From a checkpoint of a small sound classifier: 2.69M parameters, trained on acted Russian speech (Dusha).
Rows from block 4, named by matrix and row number. Rows with one number belong to one channel. Each number is 128 + 24 x the weight over its row's rms, rounded and kept within 0 to 255. All counts start at 0. Numbers have three digits each. After the name is the row's rms in percent of the matrix's.
# convs0: first 3x3 conv (model.blocks.4.convs.0.weight, 112x112x3x3), inputs 104-111, a 3x3 kernel for each
# convs1: second 3x3 conv (model.blocks.4.convs.1.weight, 112x112x3x3, transposed), outputs 104-111, a 3x3 kernel for each
convs0.6 103:128137128131143138169144130128149148128130128128128125133097128128082128128159147147137126128125128176185132106128137133136143120136158131129144084100101086128154156174160122103074128160182128128128129147156079128101
convs0.7 101:111088153094099135071102067121128155097128116086127147132128128126081075128172152143165149128113068113117129128128128128128128128152154099120160128128103138102128161192189131128128094128128106128144147172160128110128
convs0.8 096:128143122144157120143143137168163146128128128098101107128105128128128089128128153139153158128166132128156128107128099128162178090114133140153141077128155089128128097162161128128128128194159128130111146164173128153144
convs0.9 096:128140147128128128102128142117145141128128101128100128103086059104128115128143148128128098127115128128155142141128118132129128137128131161128128136133125152110128128156136057091128072128128148130128114128128128153144
convs0.10 101:055030085073085095120119107111099090128128151106097105089102136125119128140141128088112140066116128112117125138126103172128128164138133098095130113092146123128123116128128116119125128119159040125128128128106128130128
convs0.11 102:119142119121153128102128109051128128077104131142117128096140136108128158101128162128128138128128126128122119128098119128128128153128128094051105122128109140126080143128143131128128139135175156164128158136128128152128
convs0.12 096:103128128144165128115128116122138101103073128111128128104109128120128102141099070057128128114152165133141169138128171128117128057083128090128083128105087128123128128136128128121075085110128128128128104149128149132128
convs0.13 105:093068128162128128135128168128128122128082128155142134138150122109123140102127128128115123144135151148164183116107117128155160116077107157142130136143131103131135159113147158128128103068083110094118082117128144114114
convs0.14 099:101053110099103138112127148128066070107094139104092085105117139125128165128128133108083105095090106128130131133125103128128101105097113108128105128097102128078087097128133128128128128106122050107136108105128128109128
convs0.15 105:130120128128128112128120101128128117162128117160146089146121099142128106153144136153129147148128124125129121152116104137166128092138145085142140079128149101138128128158128126155128188128128128128133139128128143132128
convs0.16 103:163163133128153130111128128128128154139128128128154122128136120128095128115090128128137128128128127129124158102128135128161144128098128128083128128128103128128129121128128117091148148057027120128103128130128124126135
convs0.17 100:128119133058128171098095128086128138128128110123149118128150128128128107161144128075133130092128128128155175168128128128128128136149149128128146140128119140148139138142128152120144128167128168153128086088083121127146
convs0.18 099:128161166128128125128144153128128139136128128127112128103128128120128121102128128173149163128145128148154144145162139086121128093106083137166161140128151122128127078128128060083112047036071109128160093113126099128128
convs0.19 101:131128157124119128120124181128128155101100110128146173153148128128100080145108113092099106118115049153128096148147128124128149178150114172155142128081128128106121116117123128128153138132128150164128128117101093128107
convs0.20 102:128128119113135128099128080156174128104120127122111117116128133129106128128128111155114097083128076115112112111128128146106083128133144128128139139128102123128120139132094113128150106128128128131128183128091155128128
convs0.21 105:095093120116128128128132128123133128128128128133160116050091144120078105128128146067037123124128128089131154132101129128137128115105073186125128185146141148146144171142128139128119123121128118150128120128149128116117
convs0.22 094:056063115128133128128137152128128128151165142061072046102128092139120128128128128080128124135128128128128129109138128149128149128098095177160173128128128128058074123128101157141177138162162119128143108128128156128128
convs0.23 105:100128120102128134098128097127132155116095075143146119128128128098109150128103105022128128075096123167160178132147150133112159153179175128113120080066086149153152144135097084101128128058065128128138157128092131134176
convs0.24 104:161128127152139122168128064124077128151128104076109128140074128108092103153112093128091108137101124150120082128128115128128089128128116128089092097128115120124083086063011135128128104128128128113124128100111123121120
convs0.25 098:100112128116128146185112177125128125128147086199175117132128149107123174115128136128141138100132150159149150134103103128128153103128128128131138125133098128128128131132112158128147099107128135115128105104123157128155
convs0.26 102:128128128158146128128128128123099089102128114124141125090091128088081087095093084128128154128151146128128155088104128067084128114106119128076128141134128135128106128143128101102094076119128128140136128128128128109128
convs0.27 086:080093128154154165128128128128103106128099092094128128105078090128128077102128144083128128138130130128128128128123128128128128110099113155141066117128116128128128168144098170128132145100103128128128083126158168165150
convs0.28 101:128128172128164128128128132143125114139128124128088142128128161128086091128131128128161224144128128139126081133128128087091058119134132125160179142128128128128104128136128076128128099174133128128143128128128128146154
convs0.29 101:128120128119098140128128128075059078094096123088157156128110145114128128128128123151128128128079128097092122128103110140110142150125133096073128128128145128128163170128111129143129175128161160128136128128128128128128
convs0.30 097:125155160114122128135156135116128128128143139131163164124128137124125128128158151137187203128135128147160166075062099132128128128113128066060123128109117161169173119127129088086100138127123160126092107115118128128128
convs0.31 109:128128128128138128123128159128128057128128100128118117109128134144128128128167128128125130127143098136142113155156135128132151145140128147159122105134148128136176124114123127110129105117135128173147098149128154144124
convs0.32 108:136142128128128136128067128071075128114097118129128160128128140128128128120128139169182163128101137066058064108110128128097082128141156063104158139128128150157147128128136098167137128128182153128142157128128089128139
convs0.33 092:138123126145139128144161164128138141126128128089128129126135123147128101128140138143203190159172151160160128128062108130132128091128126178160165128145158128128140117128070128105099126171174193150132154131140146114119
convs0.34 097:119128147107111151128104161088097123072093116128115117128147171108118128121065066127146140128128177104128126128128133129084075129128128101057136164077128128128106128128095154130118158116104171131159182145149164147137
convs0.35 097:128146168135144128128145128119128128104128128137143138115130128125114092128127128119128164100128127151151158123085088099110112071128120112074124128144128163145109128130105142136105120128122128129126128128128156138128
convs0.36 103:128149128128128084083116119128138128128109104153128128130125105128134109128154128128160143138123128128143128058074105111128128128151140128127121097104127129152162128155098056127128128145164148128110104114105128128128
convs0.37 110:102098128153140128128128124128128116084103128168137109103111070109119128149148157106113113094128128155134160119128139128109121128155182128125142085069105188183175128128117067089114105128150109121120128128123127133152
convs0.38 098:128137148142176173156158128087128153128128128128128106146157128077128128109101128128128163058139157159140153128108128084066073098087147128106153152128128153140109164128128107119097079068090129128134184171144151127124
convs0.39 094:158151152117137136151180159128128128128134128142102079160143128128128105131128122177182154112148153128133125128127153128128138128153171117147163128128128125128128159127077123083045128128128128112128144128128087074128
convs0.40 094:106136128135151143128138174108104128082128128128143128127131113128128113122089101085128083099149162128128188108084128128125128097076100128105107142123128140121102128128124128107078128128073140128116118128128174111128
convs0.41 092:128160097116130131134125150128148144128123128103128080133147154177153134159167176146209175128172141158160157067053085137139152128155152128163159128128128128127128128128128081113123106164155162143118131122119128128128
convs0.42 110:118128128144156193150160180128128108123126128126097109144159156128141128105116149128128154128155161170128128128128128128097103128128152101090128058086175128128110125129128062118146079103128110128161163128138123128128
convs0.43 103:128128128128128128128119128111142106131147125128128146123128128128128128128124082090128119120149107150184052128128090123115102144153128128171107138156112128097057095128160118136132153128128128155108128163128128161099
convs0.44 099:128128152128130147096117175128106122112095084114128123128123116125116077099083098140109117129142155084103135114128128125114128128128128139131112128124149120123128148148113128128129138128063128141128128128128147128128
convs0.45 101:113122159144128127128108159121127156131128130128127102152106059125128063142128128106183168128169159132130137099087128096139114128105128128124127123087078128128128133106126082098145126128181124111146107118128100104128
convs0.46 097:128138148140137151171131161137146137162134116127122091160162128097103114085089115094172161128147152152128127099107120079086081128128128127128135128119128143102094128128126128100105131128119143105128138128091102105107
convs0.47 091:138151128128147124128159160139150128128152128128128141129124129128128117115128128163160116104146162128116128128135139136134129128139166151148141128128134135128100128121066128075067163128112100118128128091128093114158
convs0.48 103:133155128111128153128130164083128120044074102131128117128157153124128128111078077128147138128138185128128150147149154128087073093069106084095122102105134128128091145128093107087066128066096125128128141144128128141128
convs0.49 098:134137135129140132153173146153145109128122128129127097164121105120086128128128130155174138104147137129144119128103128128118127128145149125147152128128128128136128165140085128099066134150148138116128148118128121085108
convs0.50 102:119141128128166142133128128141154164128128127220105128134128128099108134084066128097128132124137129152088128116130128138111110128091122120107147128102128135063080123103077128102137107107075128128106153104078138128116
convs0.51 100:116158155121129126155156172128127132086117128071128128136153171108107115128138158128175162128141143128160171066059128128090128095102120128117128111128137099128128128128128128087128137162120153138128151155128128128128
convs0.52 103:096128128128144160128147171099128143128128170103105128132132113124106128073073139128124149097133164123128169101107124113097128128083128122070136102125177123121101128087119116128092128099105128129144139089105149118142
convs0.53 097:087137167131123116128131184124110064099113117128141137092066128128113106139147154136093085161136132088128140128108129128133128128130116140090067147142128166135128165158121128128128110130159145116081135166152195162160
convs0.54 097:128160147106122129161144135088128107128140128098135089158169128109114128128160167110177162081153134170143147079085112119078128128123150128152147128129101110123116158128132104109105128126104152128128170142128093112128
convs0.55 096:105128124148176161162148181138127145145128154092082116139124060112109072102083128094128128128186156123128128098119127085104128106088144128145178149128128128069075119130117128118104126146128128136131126106095128114128
convs0.56 097:107124128141152146128124113145129125124100128090076087128128111116094128088084130128128100092139128126128128110126174103109128128128132147127160113093127121128128151137128128128102062131141128128128139128132084112101
convs0.57 097:117128110126163164128166169160150155128155168093088128146135074128128122140127142142147128128178157128140133137115127128127143162149151184174177128123128142128086112109101124128124128160174179163143138143128135128127
convs0.58 103:107093128141151140152141135140119145128135170057096116129128109128134131128128128097135128128159162128132118128101128153128129167150128179173128128128108120128085124128136128121128128178196170148128138151128157155128
convs0.59 094:179167173133124140181160155128161163128137087121170151144168138149128128162155128185227196128148128131155128128128128150130141128162160128159154124128119128128161104128106128100101128153128164136133137101124128128155
convs0.60 106:128152179117128121128119128112107128096106142131153166113128128108111128162185197148131134133103124153125128117092051142130131148155140096128128128112100159167158165153128128145120163152157158128116128118139128155157
convs0.61 099:145192193128132164149115124128130165128128081126155176133163155128128128159159128151183172099127128128128127128087122128128128143153147133112128128113131111128128128135128111128117169168149158128096146113128128148136
convs0.62 098:128159193113158208158152128123162186112128128128123184152155132128128112146151144122182161082141128128135128128107125149128144164179172156128128180128128111128128116123148103128128164147129158128077147160128105167160
convs0.63 107:091128156127138128122132175128128124128119128094077114151118128128108118128140097180145119152145119136107111113145128151150124128136147144123128128128114107116141128124082141143128128185194154161119137129128128128114
convs0.64 113:099124124091128128070094128128128128128120121127172128149128123128118097167134130137128105103120128116152144120135137128130128128107112092081158107108144082089140138114103091114116128104110092128112071128128105128133
convs0.65 101:128128128105128139128117183085092107128154143143127128103128116134154128128128128112092128162151088112121107158128128128128156147139128141128097093067111152110128128118128128128184092128147153153124084090145118141127
convs0.66 111:139173156165155147133128140153128128144092120128128177104128128118117137070106143108128128128103109100095102113126112115108079158126118099092122130084128080117138150128146161128128128145128137128102128093080091128128
convs0.67 099:128148115154142128128128150136163129101134128068105115128128133162128137133130138128159137154170137128128101087128104128125146117128121128128150115128157128100128131115113141122143140201170174158141162139137162128128
convs0.68 105:142127165103131145105144128154174149152165140116093092109128122099128136073128183177104128128149108139128128128128128084128135122172179177128151184164131128088087128129128128128154095097128115128128128139128116137152
convs0.69 099:114164154128133128163128146128154156108128104105128104118158152128128128156173179133187177128145123110128119100079084128149165128188179118150128128128128128128128128128132128148166128157172162159128145123163132128168
convs0.70 114:125139133156128129132128135072122152141130128124144131128128129112128153152142140107156128128124093128123128153128128113128150161153164128100134085078128128128153128128137097120184130147144151144144149103105128149162
convs0.71 104:172163159167147161161149128147126122143134128180128128101055104128085073128145144168128128128128128151159147114119119120105079074094154128136128147128164128088128130128110138124099119128128101131128090128169135128109
convs0.72 089:128147168131132160158148162148153196128135138128128165155154123128112128123136128161202154111150128115154141128109148128111123144164161171161161128128108083118128128128128120115101123152137165141128144162174128160149
convs0.73 105:093128152135136128128141128128128152091128128145106128093085128114106128128142145128142128152128117140141135125117128121128126130153137128106108112117128162146128127158110104134142141129128130128068083122108128128128
convs0.74 088:164132157121109149165156158155163193133135125128140128152162128128126111145130111167195171115121140126135147135128128128128127150167169128159150138128128128128128102128128110128097128141128140145128139140160128162183
convs0.75 103:134128127176128112149128142133134170128166186127114136092090104118128095128128124098128107146165128140119128105129149104102128128095108128144128128128128140094089128141094116128080128128164132144128110128107119115082
convs0.76 105:076128150154184169152133132118153143128113073117128138149158116072106084090122128068159142100167158128117123135108132139092102162123120137128161164128109152128101139114128130102115106073114151149128170137096114128104
convs0.77 086:159150143145149154161173180134135190128132145071128165155169133128127110128128127154198156128159138135165146109128128128115122128164148168145151153128128083111124098125108124117091119158145165154128136173170132161152
convs0.78 100:128089133128102147168134154128134115150118124172154128117113125087128173127150154128104071040104128167147137118107142131139139118144151144169141128068070128135112145139128110128128134128122068114128128121128120127136
convs0.79 105:171171175148128128128128163118128163108104086112134159125147128101111128147145128152159170128116124117128141103128128128128141128137139101128149128103074089111133128139159128119140155156154113128128128128151109128128
convs0.80 109:113142149128136119128144176135142087080139172114131085116105128142128137128130106128129138100136173085123128111133175128128128127112128126128070128104132137103091125091139154112128128168182139134114125134131146111086
convs0.81 096:128147171128143162164128128109177178167128087111128167140165132118128113159165128128194191076122123140123128128112128144128128147160166128147122155128098132081073131128128128128146149137128157153090144114128128143137
convs0.82 115:070102128145142111125129163129128090094082096108112145128121128111128100106128133128101128144132128109128153128097128114128133111105087158128097117128149133165171136128143153128147128156128147153128128139157149128113
convs0.83 110:128156128128176128135144146098133128042102126126125128128121132128161146146128128128160122120185135068100100128128129120128165153142126143118131087120128155145128128128145160157159128161165166145138128137128168128154
convs0.84 096:109126128136128144163128136128128163106124128128119128156128103116128107148128116128165166146122128128128133128083128128128084134131140128128156128118102073112128139128121131135125132162145178128107160146095128143128
convs0.85 096:133123128128096147108102112128163128128128128117128128127128150139128092097096089128146165092098128077070111128155128134128128130099128092130188128152119128081095128121153100128112113172123099128128148155145173161128
convs0.86 113:157128136173172165128128111073128125065120102084128081116128128137145162126115128074083114107128109170169131128128128146123118141098073128128144128138116120128128118108070145128149128125103103128128128113064113128094
convs0.87 099:128128122087128100128157100075113127135128128124128166142129128146128128128156162128173149125128095126128128133128128116122134128170128065153166128121128114128083126099126159165121126091110128167140140112089128128114
convs0.88 098:073128142128126135177141149128128128140128128135126082124136135087119128106117151068111128116118166122094128128128128106097102128099128152159141128132143098087128135128163132128115128162127144128128128128131174128120
convs0.89 093:082120158128128128138128119080092068085128135077103072104114142123139128112131122066091128108105111127116129128105118115116113078082128114084120097099092090117097114106116127128094128128146105128140124124109139109108
convs0.90 100:128128184128142153068110170128128143128086079142138142138167128128081079128128115128146138128128081128136111149125122093099128136127128128140152128067148132128152163128115163163181139137128128153128114099120128128128
convs0.91 089:127128128165122128128128079093143128096102072106128128128161151128098096083084091096128122111128128128128117108080128069094156108100129036066095102090099080109156128086111128128090131128114128169128110128111128111128
convs0.92 102:129097128136128128128131130121121082128135137091119081128128128147113064091071094099128128112128153098124139099117167123128104154138106141122100104109128129116094081044128157075083173128121098089128147128120123109101
convs0.93 105:156161113128128128139143140118128127128128128081112128103045037163119101128122148128115059170181145135149163129128132101118141146101128128135152067090128127128128128128117102097128128115158132128153128128111114145155
convs1.6 100:124128128133166128145136126128122127142112128128116134128148128141123128128128128128128128116128126152128128113128119183128128137128110128075078128083128128109128128120128138087069144141113107085128148147128121099169
convs1.7 110:128100101097070136141165130154128128125128128197128131115140151120128128153127166159186141064128132129153178128137127106089085134128128108049094119128152156166085151128128117128129148158168117110085153128111114094101
convs1.8 095:128128149083137128101105128128128120128123128128128128128152128123136149111144154128128141122128139108128155128128079195172128128128084171115138128128092103070107143128128132134107155161140107125128134122128096103149
convs1.9 097:073095128148128128164128128112138129128128156139128128128128155128128122128110079126128171114115136152106128128128159128128100145104087081090106128128128097128144116128105116128145119068074122114132074058143124128118
convs1.10 104:149127128153128128137107128134131122159147146176158134144117115131128128130128128167173162139156163134146128128128129070120153126090152132123111128157128153173160128128135066103128128147161128093089145147107149144134
convs1.11 107:128072089128110117130128154125143194132140151139128073096126120149139145115146128156124116128155129136114136067104104106125134085099098116128144161128114073096148103115128116119123142157116128097128118128135117122128
convs1.12 099:100112128100128152152159179112128082128128160128128128140155188128128128181113109128153128108128119143166159098131189128128128150113135135077128128107100108128128128128080141128128123097138122099132094034100128128090
convs1.13 107:071072094128149131132109101128128132157165128128125138156144128139128128157121143144130128128128128138128128128128128116134132098127131092095121116129123162153128146128078094128135158128114080128165128100128107128128
convs1.14 109:184135128191110128161093117146134139167150138175160134128128128128103117128126146154161171132156162152138128128174153095078078141097122128147128128159128128152128128128146128138163143157175116108128128128128143132105
convs1.15 113:154107118128135109192146128211157158128173128136121109114128132126124128124088066136104136105128128143128105078132157094128128128133104139088128124124128105086128121142128137157165128155128123128124157127091117126149
convs1.16 113:127110146155111128165146150128128144106174150128169156133178101128128128112122095128128128120128128124128122136120124152128128128069128062128114060126156128128139128124140109128152086093151103128144113128142130143132
convs1.17 114:128128128128128115128128153138164159190165135108123097135100151111128129161135132085141185117132189167157152155154160128142140128117134128137133128128110115157178146134128132163162110092067151134128145109086154145124
convs1.18 104:128125128107155152128128151116089067128140144156160180185194161128128128117128090154172160116128128083128128123128128092114167131173185106128128101128118114090072130092128160108096125128120082118145117128135141139128
convs1.19 113:128128142181128128128128128155134128128128117094088148121128128128150168130133134128146176128128204128146182131139128159128128128122125124128123128128111128155176128122128133142145128117126147121128136096101113128116
convs1.20 108:088106128170163175149172156176172163104128128119134126145128124158155128153128108145129137145161185132147139131148128134161141165128169128137144128153128232189157167151128128128128128128144128128128098128135117128120
convs1.21 115:165128116128073173061077128112145145155164128134143104128166128168188167128128128181159130103128138119097103129151113103128133059101109128134121172149112136128131149131144097092078144151109120128157155128080103152163
convs1.22 098:142136128124150128030063091133087093179166128170163130128104095135140138118094128124128125128168169058092100038099113160126128113137128109128108140128088102096142155181166079079068130104083112127147154113089128128173
convs1.23 110:135129097128072128141126169075128128131089105142092128128128175130162172110128141122141128126128131135182150128128148129139139087045097128151157128128136144158190065099091114140110097092096144156128128128157086102111
convs1.24 118:144128179119174158101140166128140128112092075128122128128147126170187170128174155163155166137169180128132145061086155128122186128135100152163148128117128122128147128108128152166128137118125128166128128128066112095059
convs1.25 099:072107100140189153128129128128128105128128145128082107123128128155142112159157154109096128128125109165144151110133138128128128159136134096080128128128128142128132152145096128128128110100105127128155128101098137115128
convs1.26 098:110089102119128173155126144128128093128107128128157209128128182128141164123087121154157128140128128118128139104109128203148152180128176161078111120097079128110128128128128169111126115076115118112134076082128092091134
convs1.27 090:128112115128170163147128137128142110164128186127128155163149124177145128128068062124128118128128128128085105105143188128128128102104128115128080157128134128128095144124123105103124109081138098128142094065130094107122
convs1.28 100:075111118076128128082091111055128074091139116135117149128167146061158158109145128111148162090137183137117128149128121173101103137146128128072074131118154114116128128090088128128128115128135135075089120090119083095099
convs1.29 105:129111128133128162131182178182165147144128121122070069136135128160149119172161137114103097128128128129154184112115128091089128128128128128080126128114124128128131098113128151109117135128083128128114096076093097057122
convs1.30 096:091075114117115128138157161128141120134128163112070075108123134118087105128111102132130123128128076153120132161128137128128118101089128089101128108115127139128128097128123128128126114092091105128157107135139076054093
convs1.31 105:128114128128112128095066128128106128186134128130116128128112101128124137163143128091103168128128194097119166112128128161165137118147164128128111123115083062123131056094124134128147128130161128128091130137118111159136
convs1.32 112:135135144120165128131169194143128133128045065127084088070096105128147138132157117097062095146128151129157149128128095093113170131128102083128128128111117104128131119127128154144152141130113109080128121124128105118128
convs1.33 078:128128128115128128114128137128122128110124135128128149128135128128128128121120128128146120138145128139128128128129104128147143093128128128117106150141136109094124128128156065063088150143128078145171128128128074076128
convs1.34 097:111099106150128130187165157143158147128123115128147134137115100135119094128138119106090086149128078166157170096128139067128158118146128097131128119127128128084128103128131128134148056113147099106099066128132041093161
convs1.35 094:070073093114119147159166165128128116141163183136118120132136137128128081146106074146144128132128101128099128145163170106082122093081133124111127128128143145128091079056114128128157086067123125184175084107128074050128
convs1.36 101:055092149128128128110154167131128128113128169128128123128147157147162135168154114120132182087071128128176140145128128114128099105091120141090083128130128128130128136145128158151159116088062101102128055101128155067128
convs1.37 119:108144126128128128121156183103117128147149173128128128128157157150135146151116107117155179080101128132143148132128135169164128111056063128128128086128128099120170128104123119138124141128093124128128128133128128103077
convs1.38 085:078103104128122153166169161128128128075100128164175188128148166140128095128128112112126128128128128146128116128164110128059128128128128141135128122137128128143128130124157176144166086115141122156128085128169067011094
convs1.39 080:128128109140128128120144128128128128096128128128148162128117138141133134128110128128128128128128130128182155102128128149138166128109148136127091128128165143128138128109128150139067122116128153109167082124170121072113
convs1.40 087:106081092128128158128177174113128128142151175128128163135135130158164148128125108148154128144156107128152149104140163128128157096105154118097142128128112105125128120128128128125155122113150069128173039032128128089109
convs1.41 082:128128128130128128106104128173128139135128128130128115106114128133147128130150128128119106128132128125157128131128056128128088136084078148103122128128124118110128128136160097096108147162155073102135128128128076087138
convs1.42 107:108117128142158128120120128172173157084128103128144136115095095128119128100128162128112128158138145128128154128066011123104110114128128098125128128128128141128128128177127076132128137153168085142140087139167122125128
convs1.43 107:128128110145115128128100142092128128128135162155141163105128134106164180140189188112128195133149167116140138128135128165106128128101128128081107128128133124128128139107127117124102128137141128079085128100127128108128
convs1.44 092:119135128144152148128174167128145167138128138131134128128128134140128128128142117128136128134128128141175168128128128128128128138132165128118116147130108128112100088096158146125150126120119128107128085061128109087107
convs1.45 101:110105128114127128128128147110128128128128132128134144128146159140148145166128148132118128128128128128169125109090116157101072173128106132103091127121132129119083178151128128128087118123128074106157063127128128097109
convs1.46 093:081114114088128128061103152115128128128128128140160145128128117132122112156134128142128128141133129146128130085094098128128128168128152128087128118103125114086128128128154104114128083128096070130149110127152100116077
convs1.47 079:114150128110128153081164162128128171120128147128137166134141138150157128146128126128140128172128128132128148131128128145128145128087128128116108128128135128137128075103117151152134128132128139086128105105166127069085
convs1.48 104:090097109112120131128138156121122122123128100128128156139128128125128128167128148112101079154130128181175161128128148090123156148164161128137143121128117093071081092128111128102101110123134134103120058088128068099171
convs1.49 082:150128091145128145140128161128139128094128128128149161128128153118120128128128128128158128128128128154164128128128103156128128104109156144121093128128128128110165128128151128128074130128128132128192094134159119055118
convs1.50 109:088110128154158141137147113144138128102130106128165128128169128160167124128110144085128089136156185143133191128101128090097128108062098093165168097128128128128130128144128099122142076124163131154128093128151070092128
convs1.51 082:118105128108121128128093128147128143108137128128173149148128128119104128114140128139144128128155123156168136128119084128128132124128115138075111137128125089103107119128128089081090128138150049128151120144149031069129
convs1.52 100:117142133165167189128128128116128099128128121128151184131128128128150149122103127143128128174163176128119154160133105175128144128104144115110128128128101096128128166147152117133166114101159091128144071124165081104141
convs1.53 089:145094085159152153128151153131165162128128128130126128143145128118128163128128128143155165112152140134128145122133114128130135082082104128108102162162119072133150128128140114102150128128128088096128103092089087139128
convs1.54 081:091119105135128144128144139171128149098095128128161174128128177146128121128128128118128083128128105176181154128128128160102128128094128147081128128128138128143139144169128160128128128128142083128152049146171068018118
convs1.55 092:128147161120128159076106128128064117128115128097159197147128128154146178128112128128128128153163166099128149094090128188128128134091156163093089128087100144105112188154136094119128072128120079134158080129183105062128
convs1.56 093:090121142128128188109108128128094090095100128128134176108128128133137150103091117147150128128145149128145152111131128205147157148121128169078128113092089128153128128116158128092128090097128061136128084155164109123123
convs1.57 084:119128128127128171064096146128117100126128130128128121128105090116130149128128168128128136128128128106128154129110102171128128112128128128117128128128100093114127128128128097128113126137128086122151109090104110109113
convs1.58 090:136110128122128128066128128128107128128128128152136111128117102128128149128128128143128128128131128088128120132092082150133149128128119128131128152128111094112128149128128081113126126132095089129130147104106106107105
convs1.59 082:128128128124128128128133128128134128110116128128140128088113143128110090128135128128128128139137122128149130146128097132128128128128105133128101112129159109125106103133130108128112128156150080113128104128128096117127
convs1.60 090:108094132110128155163165165144128128127128133108128084104128141137128087158128141119128114075095095128126159110121145128128107065039114099126128128128132128128138128154157146128128128128088099135128110120096128088108
convs1.61 086:089080140118115128119132151193158128117061101128110128096094118141090070145128136128123123131128111136157161128115081129110128128128128128128130111128139128114128114107110128107100104134135107108128099128114128110154
convs1.62 090:119122160103108143128128142128128128101085099143156128108090128123076077128128128128128128128128125128128138173142091141095106128124128128128120111128142122128112123121125128101128090137147107120104123109128093109128
convs1.63 098:177128153117128128075093105128165100127106103128128128068087088117128130159133128054097104128135148142160136081099113156182128130138139128145102128128085089069110150137128128129128128143128093084128128124108127138169
convs1.64 119:120119141128113142128128128151122163181128174132128138129169128108117085148094079131151167128117127128140150117152129128128156142111101094064095056092128128128128130103156155103120099092128105138128121128117073100112
convs1.65 107:107129128128128124122125106128128128169139160102107133182128112128145140147128102099133170170155175150128165120128119128151110158160129080128096118129128106148128143151128128134153116128128113090093127118093149145118
convs1.66 099:128102128137139174097128128143128136122104105128125128138134128170127107128133139086124132128128148128128128130082080086097116072059084128128130154128128128128106128126095105128085121128128095088081114136128096132128
convs1.67 095:160112128115127125088083115103061128127128138145126157128128100135171188122128127128147126141167182117133142078086091146128121106128136128144128128123103087105140128137155104112118141152139113128126128114076108128145
convs1.68 102:080123138061128152038072168092045098132128124147175173141126112139130147127121128145128128161181164065103128145128116141110134128128143155094098128128128156115126084108128128131144123128174128088125137094137091081104
convs1.69 089:101128128125125128120128128128113142123083128109128131084094104133133128128131148131128094118128128128136142140089068147080088128128096126112128128080122104128144110116128162177115153166142068101110123128128097124142
convs1.70 114:128082128128128128149173199147132133128105101115099128094060098123153160141143143128116145112129149136157179117105128135128124119108121128151130101045100107174177098127122153150150131118072128128105128094088128130105
convs1.71 097:086138139115125143115101128140128128117128131105128108170148145110128128128092069128170171128128128110077080128128167128155128128123094128092054158093076136098084174128128128107103098045103128122128100092128180112128
convs1.72 076:128128128116128128128141125162128128101106107128148131114122136128103121128128128128128125121128128117128128166128106128128152128128128133123113128128128112103086108119128128103101129146140068113128128128116067088141
convs1.73 095:043112135088128175070117187103116128104128128118098128128116150086128125173128110128128158093115120129135128128128169128150109128057095128093096128128110081110128130105128146131117128128114128095124091045106156128085
convs1.74 079:126128128118123139128130130128139123099102118168158121097110139128128128128128144128128128134128130128128128165128083128104125128096128128128096128119144128127105113110130103123124116139139094108128098107119096109119
convs1.75 098:097122141068128128059110128130090096128128128128143154136133146128131150137116124128154130143144148075147145087104128128138128135120128142079080132120088114100128179132128126144128089124145141111167092091128128091073
convs1.76 097:094063128128128169110128159114114124116128128143144128125106109128128100128128120132117128128128128128143128084128112124090117127113161128147128134149128128133113128128150130128107066128114132141130113143153128103069
convs1.77 078:126128128105112141115128132128128121099111108157147125128122133104097107128128128128128128115134128121128131172152086137128150128128128128131116128128122089089073128128128069088095126128139075110111128103121066098128
convs1.78 099:128128140128158166128139128145113118128123143128112143128104116171164142145159158124128128130151158128178128112114134135128128142090143106065082092128103176163141128128118128105110125128123102128155116142133146122135
convs1.79 080:079115134070106139155182128169128128118074128157143128120129158112105091128135165128186149109119128190208206149128128084084101074082099128102092082128128128128108128128105128104133128159170093097073115128123050040107
convs1.80 109:128113095128129152128086128128128152128128128155142113128120107128122142128128131116154128126160168101134132082114128095146157128132119152128128128145100110068128140137124061083106128163163122104128157128115112128105
convs1.81 088:105113128128094128128117139128128134090081123148146128087097128130103069128142128112128165131139118128141134159130096128103095128128093128137089128128128128128126129112131111114128100128128108108128128119130139128119
convs1.82 099:128094128128117174023068128128128128147117123139129113128108099128101137155118134121128138128128140130128173091080136128137128110114128165128118128128128092128128128128095064128128104135162095077128101083074128137128
convs1.83 096:127107128128128164039082128108126128176152132155123095096080087118138141171169176128103117141132138115126162098092094128132128135104088129108128118102063072128130128128128074128167140184138067099140111128069123142136
convs1.84 107:124089139135102135124072109110126123128156130170158168095127145145128128128128128095128128128128115113091128142120151128114143123128128102106121128101144101105146128128121112114098131121113063091136069117098128128128
convs1.85 104:071128132102121140131136128128104108120128098203170128128165162128141144132162207128128133091128128115119138162125078128128096168128153100057099133128157128144128098094100090114113128128175152077128141112129096092090
convs1.86 124:127091097159148141159144148128153142142138149167182151085097088120128128128100089096102073128141171128113128174128154107127087110142168135142147103117114165190172128099128128143138077068079143162115128128107123134123
convs1.87 103:140069100116106128128126149150120128188128112128108100139168137182174155151133134106079068159128076128135129115128128081096128124081140109090128128143140146169110073090133107128160128134113138126132128135071128072079
convs1.88 104:140128138141143128089092128128152128128128110133162145128135128160145149145136128142115091128128128072126128059055070144128152068081097158103129163098122100128138128152128089105087116147128092128155172134103131081128
convs1.89 101:128128128146133124159135128161180176166160151167180170136134112122124110128121128132153130141144138139156128139122128104075128139096109172174181183181186186182190124153172147180183139168185118130128128128136134150152
convs1.90 110:128128130174128128109132167146148128173128113086087128106088161082125137132154133137128181087087176126145164156128115141128103128174173128138128128145128107150177120114110128123153084107120128127143128107099137128128
convs1.91 095:086111128128146090159130112178151153166135156147126146159147155143150157124128128111150170111128128160125116181169162128128120177102128128128128164162171136144141135171167159156153155148167128125128128150157128128127
convs1.92 107:128102093157122128142128128118128136138127140140122140132151135139138178142137158118114162128121150163128128167174186125153215147116130156171177172168157145136125150160167137149163119143179118144128145156146149104107
convs1.93 111:179168192077086136128128128171149128128126135144126158128128128195184180130162144126104128128144158085090123128121128144141113128145128158118130147123123144156154128122117138115103140168182134097096144126099138099078